{"encoder_arch": "vit", "model": "masked image model", "dataset": "Sentinel-2 satellite tiles (TerraMesh)", "train_examples": 72500, "image_size": 32, "crop_scale_min": 1, "horizontal_flip": true, "translate": 0.06, "rotation_deg": 5, "method": "mae", "mask_ratio": 0.6, "loss": "mse", "encoder_norm": "layernorm", "encoder_norm_position": "pre", "encoder_activation": "quick_gelu", "encoder_mlp_ratio": 2, "encoder_head_dim": 32, "encoder_fused_qkv": false, "encoder_bias": "all", "encoder_qk_norm": false, "encoder_parallel_block": false, "encoder_inner_norm": false, "encoder_moe": "top_k", "encoder_num_experts": 32, "encoder_moe_every": 2, "encoder_expert_mlp_ratio": 1, "encoder_experts_per_token": 2, "encoder_shared_expert": false, "encoder_patch_size": [4, 4], "encoder_layers": 6, "encoder_width": 256, "encoder_positions": "learned", "decoder_width": 256, "norm_pix_loss": true, "decoder_layers": 6, "residual_init": "none", "optimizer": "soap", "beta2": 0.95, "lr": 0.0018, "beta1": 0.95, "shampoo_beta": 0.95, "eps": 1e-08, "precondition_frequency": 20, "max_precond_dim": 512, "one_sided": false, "adamw_lr_other_params": 0.00071, "steps": 12100, "batch_size": 64, "epochs": 10.7, "lr_schedule": "cosine", "final_lr_fraction": 0.05, "warmup_steps": 360, "weight_decay": 0.3, "adamw_weight_decay_other_params": 0}
Rows from block 3 of the encoder of a small masked image model, named by matrix and row number. Rows with one number within an expert belong to one neuron, the router's apart. Each number is 128 + 32 x the weight over its row's rms, rounded and kept within 0 to 255. All counts start at 0. Numbers have three digits each.
After each expert's rows are labels from the 100 images, of 14976, where the router gives the expert most weight on average: "peak on" is the class under the peak. Only what is clearly more common there than usual is listed. The data: Sentinel-2 satellite tiles (TerraMesh).
# router: router (encoder.blocks.3.mlp.router.weight, 32x256, trained with AdamW), inputs 172-255
# up: expert up (encoder.blocks.3.mlp.up, 32x256x256), inputs 172-255
# down: expert down (encoder.blocks.3.mlp.down, 32x256x256, transposed), outputs 172-255

# expert 29
router.29:080138169085147142126155142123102152132128111209053181100098157140142107080144129124100119115145120051107122175113130152162078169083109192173138158153179180114131105099095101169135101103075176147182151170122111106115142129117179157087129175106155101152
up.0:149087141136130143173144144145114146138155158101117134114209156136121057154141083088086141165125101097148113142148159116089100153110183069108123080139112153150138105153091110136097138179133131170176137164134212113146160156117107134100111091088084170136
down.0:082118119127056081158163170063186065160100097089120149138146150139091197148110187110171152131138103113106170143134197116114136136098171184118147130126153170099177182109133164123143115179140115079163160148174136116121132161179078151123117125165125144209
up.1:130142174109078161196107132069123129108108189099125104178133076150180156135115105134114184163176103118139197153071112091152121126134138106060151131144126072158131131087153175165123158111098091142183112087158123175120149162103147081129158200125132050168
down.1:166090120043156142156120136050137165063104103110097119113088168113108094078102161136134150117168177162104148163102126147161129131131098066150108094120144109159153150090162055141123096136125170139053096122159154070063190131150156160115139178156149144096
up.2:161177155112151152132183136165100124085120144112093089149077130085145096162100116087139132157115116082142154143085149155140094119132134180123140108137194180145174182119131161143101186150085135177212132126147105148119086120150101100117142169148090145119
down.2:067117116151193105098114155178118134098159126130115157061155133146090160061141090164098191146140118122116100105147060100158170124150197105148123161116137156122147120172159116125144113157140099139140149106070150132128147154107143149122140165101157150139
up.3:080166147075127174140178117131151146107121147113112202061139146113127155119158121094115153133135079117164154135160181091169110156143157059105139118083149137130161077131092118160077115186110109100194134118093137179081107132136149134119154154129086143117
down.3:164134150157134146169148123159111161137148136097172131179090115173124083140137111108160124196169173105135122171093160167150072076172182077082161165127133112156126150068062074134113166132121106113104112139084103178105105153109151088146144129110082101217
up.4:137137117134134144151160051119107124078130118095141103045107150178147072132121195101121086155066159191092132146122186117158135123197139077158106093091140047159141123101089121118126153156176131137131089132116121158178089104114168056120182192176137176147
down.4:202107155090145113136135140125178185114108158056103138146143119115159176183100099125132151136102122116119133060142100103162123141103158114049172125082105137190178131117118087178146088160106100123085120133087159114144147125204108152151098121098175147147
up.5:123124148188131137093108099120138075098117109095107106173125141121134155098166069136064169117155145099120119060105138130156135128100098161171106146127099065088137198150132156198096167116110121155117142123157113074170039070117152109149121104123113092117
down.5:126148120124157081136155154107176164087144171127141181096120140112091085101120085111090146167186071106083153120162170081125106138128151077097127116114116149154138153124079141080149156123137122047155090155079163156065115216128133168116108118127105099182
up.6:090100071168157165102053120149117129094117107114114145157061121104110123135092192143117077054052171129071070202149141086133102079164124111140151116110147134219151084133112152124099213181103155123139113114072133164138148119108115074090111200173137172088
down.6:103103093123056137176085152161179119136084094098135130120130138114141102124122127084143103153098142149088136159165104113084098129184099131127108122195172064192136069153135051093136116169122181100104126095121114164071149172129131151174132107143186151096
up.7:111121152183099185077126085116101128116127186110157125103131162107161131139116109123117108153155167050150095119088119160179077178163134061157165083124120125135123099098100076150121112189098074093138157129089116145151100162138105123117102043150160147122
down.7:143110122125166044188081222106134154072079128086162075137046100144147168109195156116117153146147066154100181137113090101122144190137123149109167162154138070150097169110125074132091083081145084144129141116146114162120132119155121119168147104169138096182
peak on: water

# expert 3
router.3:203138143156114095097082108143096089105133149134131120158139062152094168177140088086136155097133158156124100149103084121119165113111089155120166103099176119109145112088088132112151102128102141158125072103153103094077102081148126202174079156102102164136
up.6:114122148086090118119086169112113113143163201185144071136067133107181106166143095133089133140085109171089141097098113116101096152148140122122080176093103094090165143127103163137120105119231081148095102082154148136092136093122077103141115149168153123100
down.6:092146144148142108153094140192125161100159107147118137182096142049148174128094137132165097126106138073155124157070092127108156138118132150209156124127148120165147185124138129140107167134130087060111105084150109193143157200055145163079117097115120095154
up.7:126184066178146117103061149174160062121096112133116134099124182090100114141148140194146181116180193107172118139168153127119069139108057180163116130110121158082171173153114097105142126148096132112057093117161063106087105111114129165137121132115099092150
down.7:161142099100135105159062101113138125163163124135146112135110096069114161129071149121166114107116133105085126123142174162092102129118147109085073125106107189130085044170121101159158103123084173134121193146089113126109143130105105086128155194167137128195
up.8:168132185078145070062156099075088125138072126162116082135160102068112132154096128114150163142075079131153151150105083098105134134135192169099161161177141178135108121142105124088096119131093079084120171147155122166207213123067090083129149083140113126104
down.8:106169077157046143087140152139164139121124105106149140171145152159080116159140155147184101139142177176176121092111102132124149135084105111142096132124110122107137157133191161093097106169130125090094113146132124096134138141138138119084104114111129203119
up.9:149081137167135137169188074127135113144159134129122142147126164126126147140138133060155173133170116115159110071114091126101075117150105191170130166138150171098090100156110142161119127160094121071136116101133154172131158172123182174135042129140121174151
down.9:219194118088101118090108183120218092108098135152152095144139144106115136152129139152181114139083085136211147167178078138147135181123145127117134151109131116142073102138130085140090175124137115149142130110146145139109139147160056082101107115139121153096
up.10:140174109113103144135113138142104067131025109134115063118096139082131121136152195171103202152137115072200076088116171133154115145089109130135159150110113096134116103108138106170147102148117169180152110146165075041124136131141125159140091083057136112126
down.10:163135155111193103165118130186151164153090143124134119125123157136062164148135111168110152081089107128085129115135129137157085076141099164101109140142125133153144137126109110085146117184147125087114161112153121148134138191135177115092140157156145136108
up.11:114156126098092060110129161128110103195142094192156135109114125054129161144108129166129184131190089169113132092182110081158122087046142113103105064146169127113054143115049157135123115167166131081055162180128094106134098120111138110155102113187119148176
down.11:178179086092127088109141057093108134185073163073177105181068131142137128134100111071105103170099163112147148167110163116130059153154146116155140127115145140210112120116137123100112120147126088128105160131132134154146135113148154130093132134133093193183
up.12:157157112133133145122119174115168162176154114135132117181127102095123104102057074098131115082139104207112146126169121008138185137104142105120095100075154115193085185139135127172157155150161098104100141144169116145148061079099159158122111165123155157098
down.12:157096090147117077176173145072097112097120111125088108106132096115158103127092098108163127096089117112195141181158126125118101159128144104185088060131106131177154111103066094144075164163121155175139075052125092138126116121170141185162181148191155111105
up.13:126143097158144099132136120087122095098082144112075139180130142131144189102133167121168144133164086173144192089134156123100134109115100188151154126085078224163090173127130158146178059143111103124126147162135133149129136146131162148149042123113196141108
down.13:156114140071117123146098199131113106113041090097142151128108116083117082094158175148108145112133133175115086117106137121097137149128204117108111065147160139175124140142110160143133157104117181159120182128107131092158099121114093098130110102122125090102
peak on: crops

# expert 11
router.11:165149180067121102113179075110160164159150102122109169101163108111086155202167142121132100099097071126108176100125170143082147121132100151120140133116078172131150146140095099166157160115117128069112187082119185079069156088117106131145165094115158162075
up.5:157127049059200133160159113160113142107162083098132128152082137143152112118175099142162112100136159119098136173154060131129097142176074173151137172122156113120122116116089162153186146112117141105159149147139114117146182145118100095113139162107141123153
down.5:117137110140152121156194144142149084079117127060090156159088189097090097135135161138106126080127165094168122158112114172138088160079185148149080114171115165123179125116078115158203103158123146227098155138132118095116166153202111182099122114125090100167
up.6:161062105139109085096122110153187104098085164110153152122115158172169147141122113056133138173160122176075125094088155142128152169175087153158157179097093124124135122100126121115135122106111140151062067059093101144159166090134200144142129092130166163132
down.6:155092058104077094135140121144187091097108115091170139110151181121072139133145141164168158185150132137160139129132090089129158092127187088158122125144143082144097140180101113152108067131094175159101124105164099141115078180162128191109132148120105136166
up.7:100129144140095147115130092140112129130108131210188128092141204147116151135155073119163026119158128126140153130156102119070130113144140188141110124078125092144148159119158117153103140147130106125146106120110160087119107120179077118142146132127113174116
down.7:156092121115151134166122089132106108071117095078093131082203103136152097156093122117113173134113132084105135145141110181078195169203193082161101080171105150131187098129071110102102165134185146153135132151124150160115171106103181123128084076122133092121
up.8:095116134120162139111105138145096099168090083065168099161165137114155117089138069142151123181133141143096146167174112148132145105080094113125155196045200151132145144121208125060100159101151071123093163110110099124102132121124100158141174141114092103079
down.8:150130110103203102104088109185121086145105111105115127118145090131109170140095178138108151158122095155074180110171118088137158203124116129113143139162120184129094049143143164123107110099136108118125146148097141185123152097117113148195094139125118153087
up.9:098153169098088054113160173129146140206089153177093128115133150152114122098138123129132106075127127120085136162138123156105121108113129208140127082076115173105128173101134131123142131117070106153075115126089161074171114096115107121123147133161076128152
down.9:151076154160119091138141204181162115179100154103164193135142136088141188167162082140176151146090118160116129109151110164110081128115174125110106171173139124097117147106085123120113163097177127103131177121102079148111133124101091156110148100099093122102
up.10:115081109142141169137112145141050157136163112139148108092123106173090157117111134091117133112145165108077120136208105156069158119151164202171172144152115119156102112135154170146153117142124127172145182131105159149138084139146149075098139068142102124179
down.10:146156116115148156124146086202101076126129162124128081141151081152098148136131162158071127120119086212134119113083153166122097150127173116121087156181071140094194133158111111098139153131200087107102146085093104105122167102167144123128083113210157123108
up.11:112166127132189151043135098158161129145119091175143099124128143113092186092134070129111098148165111146120106147181113119130132155143087127133087107081144144132114147115116102093123164090199120068093189147112084102085096129195113142117152131146111109101
down.11:015199109096118149120122096151042123133141110119173135124114131112148126108137185153083154143123159164143167126109111155118175143127090150169110088102146138113094156074149171134108141082137136149155087125131110141191114119083146094122146134099157198095
up.12:112135120172091101208129114149068138119081141124120110112130147180041054115191103102114142123207100082134092205170117080094127130077101080135149107122120134136121211115137123135143105216117138149135096084172118122103085140124102147130148092177119109096
down.12:121105187129111103105135165121113110128100098186135105186180158139135096146134118133081122108108140082157096081100104197111095133111095178134165114074126142073146107082149117142108143187146102157129095228044130142157088067170130100088164140071089102115
peak on: trees

# expert 23
router.23:115156111104138086060104161128161084076096079129133096112079179144142118140073149062113129121165159164094117151078090164112155143141084104159118130082119157121108092157175098146084156119091134073054071131074098148110156135146157103127200143137099081067
up.5:184106128078124148192146120119115123114136140125171076058136171098124141154128134101102014145182045127123113121094102174151142122140095169152127147141083169143059117185104127084106134124182071131121081210138178177100150106080073087083175097119098132074
down.5:104128116157099112134078125133157125160097136094148122161086146101104171127123094082155174178093151122109146119116105127138100127058095139159101100146061091147164138081054128212156157192082109172152125154084049089137156107107178117167096172059165125150
up.6:095091149143109126089147183115141107170154159158048150150115178147062100065130111165105144122151088160161135053164123106094157196144129171100161168147077161201134157143107128098121189150147070125102152098112116104123110152105120150076141093134139181154
down.6:141126166067152069134081105124106192134149095125157131189105113123129137121153176179114147130120197073107093118117109167116127093137112175152161095083128158157130190123163117083103079147146138134128102170162179109141145089174099115112217102122075078174
up.7:112120075134152108089118091138125095121098144143161149176172107133120159087087146113121184055179149115173136182060156193138132131113135111088118173158130143077168088131097140168121069118126134101102095134113121123147075140124147151144181208154133124162
down.7:129129152154111110105188083092120143168104151111160125112067067076118148074169127147115139125092095194172134124093172097205129076079108172125112055127094116122074107152092168154154158145095158176111123108148163144086091061096150125143115044116159185128
up.8:136183084085116136115174140172118101153153126093113134102104090133158156121095104163127114128144127106103112124148069147106155122087164157145153129193101148069106090172142119125121134077159125126135160100178141162149137112138178122166160112097121105099
down.8:149088134122107169085164189124183129119149097143065125116138140205147089131144116163129097111123123134094135103174124088107122140099136095120129149182126136141148134085135166165153143136151130088078094086106106141120087172109186101086185180100142147163
up.9:118167102162131161119112145103106138122054094068140105145092149078110148098144151106182147075101133079153102152138097144154180082084117157155095131194174141093131117169154103113186141114136234066101134098169138117125149141152157104120139105161134105151
down.9:104157069112126135065131115166122138139145131126137200137160148132146148163133158152081107094097146137108106094164135099151165088141150122091101128114183161144152158096133114162136159106144144148122155055099072152136041171086150112074127114126194170072
up.10:101115133139197071221121129115110137126171108135110103094132141111119160070110130083092173145113157147118088112143141075139116111101102147079097106099143107124122108129098150066103100188157151095138104107150195170130093124056094071095132084112061134150
down.10:073160109081110156106120185144140147112116116095173190160107137140113136147120127064158156143133133121103175179104094135119071129139106189118147091148113132131117083131033183131112140190082156096114194082100100137143103104110111130108084105073121136091
up.11:144114158103121200206117117099139149101163127035105109134078126162160090142137137096095122110021167154140136113155129112118147156180140138182138130155074049161167133121149144077145097118148061049113134095151146126106129130128164114117083101181114196156
down.11:134134110063128081165151133147164115105130135115127136140135147112121150118132218129113089131149131172144113127139147132080139118170137106139095078097090110116132115139123125159112094150132194172122150122170146088130159108056133074101180131190119105079
up.12:156086101126117146125110134117141133069051127194122156136129134119092120142134083141181143074127159147192071147172093159121120087140157143134068137134146105116111110128121104118106110165122118119150094094096088150115123157120080148133084162187093144106
down.12:144093128134152148101097119139174095131111165105130102225134122154180098126103096108108095163155103123162141114117116092118149154146098063170090140116131091112117136167096139136053130118149122112165120118109133105129108098042098169173133196200180132133
peak on: snow or ice

# expert 28
router.28:145119175112092113127141188129111104120147096073132137137176061134170175151125100075152122177172136113117190131108093085104087125142084186124080070129094114199133128178146159155149119147107079118124134082134168132134105076107163115120163126118124107170
up.0:145155068082123121187135194099143120099148069096125145098164181148104136140193134116135162073112044175127136143133094077135120143087154128112169092170142088148165115085134117111095145167120109104122130160158179170147199099142121080085101108092090176145
down.0:127134102080093190102123077062124122121140154171126140159180161132125101146089121126157060123028148075126219184130138072136120124135066084102154119089121083156104120089144084086106100160151102114167116116132125129105133203151144160138180112183108113165
up.1:119083079120141114095098129089142132142134156159113148117133137146120103187123096172119106122177158102137151132098170099158152135098139118079133104112146144147114093121176145133150130078127125148110097112156177138126190184135131144133131057166135192109
down.1:138080166188078207090077097081149101117141092142142115138051117127146122126152154124137147129180132099144117128168171109150160081120156149112120054192136114185108164152077154136128124115108124202116146163096106093141120099124134148187090134095134101146
up.2:204055175151078181152110112139152135169114094128067124073063201189102107124123125113130084112144111146129132112139148148130143102165105142094152117098092174153091157154170118082171150119119148168174187129160182126147114152116131109125070100155110148139
down.2:109125099099077151100147100106116101161185120122154157097204095131186124133146088124178176110038158128048200141182135124119168130171153052102118092134120131149154104131147122089117135125154080099125131181146116163150149076113152142115137141179092179134
up.3:088103121156123087152136176153053166128117200132149134173103160174125118062130081094156154123154172159187144170115083132078092154099182126159121134161124074141116132104104131186138110177141071096058121104146103158143124103108110195164137148131116091097
down.3:140149091133100150130116191155118186156139146126070117052149182112112133158089147143122096118144108103130132130143174108082112097154127201124148089077134118114165131090108124170120129073123127178131167099061135079114084146113141149171183115118131084153
up.4:125099098136073137122162150155101141179140116175099111132100077153097192057149124087129147118117132121081141153173173048172170137091116060095166154138110139119118104099120182098138071186147093153114120127148114126141117152119132071089104144153133093115
down.4:120119168209168132131137116206150141084130102062125128101144130148139117147168106180100068098108112078177141147188137121159096044125103143097134069117164207144080193088168123097126123161127027115188129090115146156118121172175105171131151101125112168161
up.5:117126158120129180062126122121166165093082138140075098096127154113159096127104134174142121105140132125158143111119171150113131155143162128146144138176163115129148076108117137176120097119113137087108159144125104152068109094095143109084179073130158132120
down.5:172146091089098125149091121103156130170169142119145117146094060112135153093077090066169079158137120211091184085136136098173065133109120105104081140171113127163170148158173151131156134134105109097098100141136104074105123115134112107189110119177160133103
up.6:166129139157151147053186124121142133148145121127140167114145104120145133129135151133135144118077140143116108125118176125120152093131229146110157120143084051070138117100121144123102136125041126043121138180127148073169089091199167137043169133122160134094
down.6:180175142087082173162094108168116099124148187102137144103115102152171150129183143087137088113106171140111169164120098169064100157046179116064086149168107110189157133103128121126107166123117114139120171133128130140111150119132138094174144182213114160180
up.7:089119133119128142146179137139120130142105152060140100218100082150164153144117158126125049091143128134139137123112077160126134124068150102142145157102103178088122099118188140119136165110110093119094147107105129137106131125166067110158099074156186170173
down.7:101109186144121112118139190097101131172118105213162137118081170054121097176121149148135148152164190134158125142134101102085132098115140165108117163160183084093143154170144123166127159131132128139139137099134033173158054158140066112158160115090169122158
peak on: rangeland

# expert 16
router.16:148176166122142164101102164153079139132161078112074142132088103074108115124131156085150121135171098100163153186142153160139137120112076134173097141137131183091170098119107105135167076140084154097164166121159094093115152135110159171065098161123133123145
up.5:133104090115133104166099113134101097119121156189163115123150167082157166124166172173146126132132140123135120097143122094102103167107099090152067122162086094113199161167146131109067109158157224167157106123183133085159113129112138107123098080089119136212
down.5:138095132099127131171089139089115106110079150143130143124121137139099099153136172105111135111122140158107109112087131162161103127199112157125142130114076080135049174111110146147121048163165094217185102215197129155163135117124130148145097132176118137078
up.6:134149100169110166109185130070132122084123125117164102174120125146116123091165067123093146145168183132166131081113126156107125115087108099123119092142111126138120134101107104128094076073112122203168155096147132108163125139146151107113121133172126102121
down.6:123174113130084154091128059098120140140184119117120074112133161171114147125164138142086054152126094079078143120049115149180136161101142116115083069172148135044172110095162114127112109148104134133143168140106175143121088150113086134191097123145160080125
up.7:101129132172108106124132110074141134165189125116134105115172061146126097197129084085128144165138148148156175143123171083148115079078109124091080107132187123132146130112091098131169167127148162067203141134188144105105105139130112138148119165123087070141
down.7:123091153124105122104150124117112126122131111122085183189072190093158122051131084104184111097149202120149154193127131141143127062125148074136098151162155096135179118178098167129124065130106138116101165080106118117130081127136138107135100118151166108153
up.8:164149125149113178172128122141150112113190172087119049134160117119156114099124107125171118106162157120171158113160152103162132144101155120168118122136147084109112119143200118131176051107177076118168106112139184084144073117151168110131167152131089121135
down.8:090138129116128135071137132146163156147116123139106176116086166082172164125147081124164134171098090100147100172141137121137121095078080127172133113125128113179162141162081131136159116137118108100103165158093141099077078164105124146132125137088118121160
up.9:123094127135151188125102125172132134221081119103158128166122137142163114187150131092111080106101096074136145174112149041130118089115071114110099097122138078097180161105148096120098144111139188133139155205179172101144131115131159090114118129128161188083
down.9:099150095093120119156092111083091149178127091118112144107136148139054152089147184138123126151164142112090093111148119154178165172095141088174102084127099165153179146131153123117146127169175176161133147094070159128108149142127137095135112092144122106111
up.10:119171079158161100099126109153095165108121089142085105149125154104122115082132152104117060163143107157111087198168133097131119119122086091099138116087103120087149124164121141139160154161127174130141200089111158044099153075176088107093067120117117129098
down.10:198103104128140178142137102083183137091123095145082104060190070107066096111089123115099156163148141093126089144097129122151146152129171148159146175114050100098117083152132045152118107101121063154131153077163135202168097148112139114218056159123133153120
up.11:155110168152119143099115123119113078126161096174091168119178083159169070088120112114122098148091148126078133080141160104110100184214147107135146122145146109152052135119156145162119119088146177133129146142129079122125085146124154207150139140125128115127
down.11:124145138125114096135087123114113120140130137104089152166160177182069178122173151171107085106175142098183095164105153157104210108148106124190115139147151113161158144139147092124115190089159167135102131122152183141121131087146120173127160114155171139138
up.12:096122119098119084117178159136140094106119128167126103162157111208136078141145135127118117174164094093186057100152142130151087112096171110117153165151090154071133128136160090122125121137166151131100114097112086078202102116155151153124089060173142180207
down.12:198138108182114114227131136082115158126145123124177102129109122127131192124136153080134095101126021080042117052076111175135157089087106145091116132105112157110122143130099109111137096126153178179132136098172143127110085187084153149094137084132128050144
peak on: snow or ice; water

# expert 14
router.14:176200131088139152149156100110166168148148107090117101112175130153101161108156141065150134107139085118123083134061182128087080104098125083119163181101168127100121135070080104120167194106103125098108155112164132119139129123101131177135169151120150114130
up.0:087115174134136111125145087129187147174084140146132161141168134082135090172092099132105162152120091110079108113182157091109064164136091102123141138096092050156150089191137138133126143156115137132127114117162111152177105115146134124163123080116158116142
down.0:152142068116097117109124057122130226127148120115144090101082091070108125121093097145129129120150125148166152137189129119216054152116076081146129151101089085143116138151104132105146182123194168149140187191122183126174094110130097122084144091103126062125
up.1:152129058120118158107192120118143108129113116085110154143138105167138112118086196147154131081113182173097123118124136178155194071107175192145159119154162162134129093099156094135144079118146162156103107133185149133112115126158148126113085182162172148143
down.1:124101157137126157054101131141131085115122109152120104135169192190121097107080124110151143093078095128145100105162142187097093116153126121095148114133079122090097071115157105125155130113165088090090162114095093133130121151134161153167202118152149155091
up.2:194124028114128167110173120166114155103140099175151087137153132160184189106144137131136147159200122094076091146075143122145211139106115164141087128087143149136169103152118092172104106091140097141142128113107126156103083119140189117132085113151111114129
down.2:106166079113169125098125157117148028080061135162168158123151096141106132159128162151140201076096151105156108109109087158106099122111165143142132097214094152131168111153176167074134166130183162117187097148183121169174140126111143095183097149183140118116
up.3:151192073092133136124148130187117101148096130153076155101174186142135147110122139052071105128167147154174139159135092158115151159140098147124144081158078136099161116150093137094131068133130122152173134073105161116105139131126124121157129148195135157126
down.3:112120133108076070125191125140130109163144169119163128152121141106166165147142150127146121128130178153173089103101098141072097143091220099164064116224100128090160078186146103100103148112086160172148096167123111097191154077073117140125087162126086104140
up.4:051235128102161148100109088123134141175181128112084102061131153126183158083090120084069163152133073099105136121100107155208172101094162157193137166152153150145145151101144151078144191111082114109085159111086108141118108121109117138104133105101212086105
down.4:098114130110152108130103147174157127169148117163155165141140137126112135126130082136149152163160155115125085154129102048118094177080091071086113074114118131144160211148079141089135092082128109092122134112156115098191145190143080124134136122088064165179
up.5:126143065127061076076130073103135172159129135121151152152151096151112139127103107172138137113089157146086143142134163062086128130106134128080155144139180118174101101134151132140166146162112129104177137128150100152170087082125147095102139112148142182162
down.5:168199146125082105085152132098146150081090102060143096124113082153183154134132092071097132101100080100121119117087157091128105123128153158084193149120119093153122189099127131100148144146106148159086138084147159173164149131152129119153162098115183125142
up.6:184140108153162085125068123175131146131098124188117111108146145148139105152094144110128115104077178103119135149104125123118106138158083142149149156114116110143102126121158108096105103144112184121184096137192151099158162108134147121030051153112132102148
down.6:108140120096073144098111115135188194128118109101072163181140154136109091177132144090126099115144139150127116095122168136150119189145081181140102120080110070146096066164127137164116129122118153158098104109118149148094104076139093143056163159159152093132
up.7:155117069109123163064158183116135188114178163145156158128147086108133142139159125151123105115140091173082153120094155131113076161150084103113146153114110152167035104194077127143177155117141131119122102115143143127073140131159161179156098108106148129163
down.7:138090162139130114073117115097182161159064113159133145077160046194088157106126099118129138130132122077146187114106198101163133150114108097091165112122124102132125109143152077147134106109113115112076170141071115115123128133205162140176124157080162102127
peak on: crops

# expert 6
router.6:118153123107105104076078100084137106157102149111124147180099136114113135076141108059157120058130071107104105131089081114096123096151173132101184078089186143094129094120112096132116151092110088146076170065118173147138145136109122178121092104122066077058
up.0:118144153129121154147133151039152143096087073146125156158190110149116146115146114187143161174152096150093151166125169035166139126102102193169071126128126135150070171142127168097093051112173087122065123141126166111183121158142119159145089101088109117120
down.0:101147176142171164107157156082159083147113131095161068109145144104123048161120114174162108121114109091164135164120162195177065127130194106174128122145161158126141112164073153127123110138083133152082144122126139150148149181143130169172120157137063142098
up.1:069115139110104093132159100101176121120108084127159088089110107146117100090101134162141140129139071130086140156133160161099108154118141185140108173129115201114084145183117128160174135091070063109161136130137145105162078181058147128129139126126062102110
down.1:140151120156124119121130177130126125168140160089100180166122098101112105075100122121133150154189147102097141065107113163099098103169116055112154120090120030102083144142140157115105123108122151156175077147190099177174152082124185144095070114176159138190
up.2:108084054142122148106135100127061091128206112146145177108068163135068101119108137126147081170140116095107105127159099193127170144086144160147126188136135191121130140079138147155202110151144163095193134115126155101148128118120161100146157065101072100153
down.2:125189119143150156109136128145148141086122142097177126090098124196085137151135071144169079105075137120160101083189086092095133174122128116134114131175162167127135096173156181149126136116113094165162139105189126156129085127113113182139089142117191087054
up.3:176144138117142199114077080099139128049116109113107139195109115167118116094131127132147130112128087137146097124147096118125157118172122128145123127056173180164131131116117087162131065088173199107137127174184152162093170119101095103074129119122145091169
down.3:141128106130100106107176136141120114102124101092157144115083171101147088133108126152110080156133110097142172126094125139132182073142084124161143126081138129131085171162199194146137114141089151136192102119128096192128172197159120118178122181119112139119
up.4:141127093153057116098137125153172115100154121150113136127059119114172092096192147137201098132161100093119129104108171149109156095074147121116172150161131149142118122167092162120113155158066145146143172143090117114074075163146138109187153129097174101089
down.4:149144146177156143084108118077113122086111131134108149138137146157133108127116124130119107066097098148140070107151141105104159139146188115134203159102153095166134142100119179101170172217135113176182102145185127202138150106101151051052078106115169085169
up.5:118113107141084156096128119152085080115144154156099170080152161133167058117184138121079095125150102102171131138091148147111104125128111095162138105110144083074092163126096168162151133138072135171169167138147133094122125112066165130069156062134127091116
down.5:088149154125164167179101151134067129096100126190153149132118141082099108136146104163162109120111149173074191146124075088179135117107088091048157138116141144137121133135128188076181139125139093128145114148165158124093148209136077153080129142123186100129
up.6:164180143118155132078127083132147164138076101176174083088133122137128103113112083143075068139120070154136058101182145119123142154126117120134150138130091117124073098097145133140110145166187149149099096061161137157146094139163082173119165114125122113116
down.6:141101072161164070061177067165165054177103145131154103118093150151146129115129131199126084177080098210139146173104146106098124079172143111121129140148160135145122114135124104049072097115199072121090174143134126171120129201145160135105145144118092136154
up.7:116078128146202148109188096155064137091130161090084120116088153116089102083123130153088092175143139147130169161108086153113166201158144120190112181134131123154118174158111204110076135167090111104146092193146143149115119153093152141129134119172124084117
down.7:119133161119124128114103163120129075149134110194106122110158137162147119130100155106168133110107151100090093093101168109135085156176122176150140134198223093129097100108149133141154119125131129117101121144131083090164105094157153131083143135117162134143
peak on: crops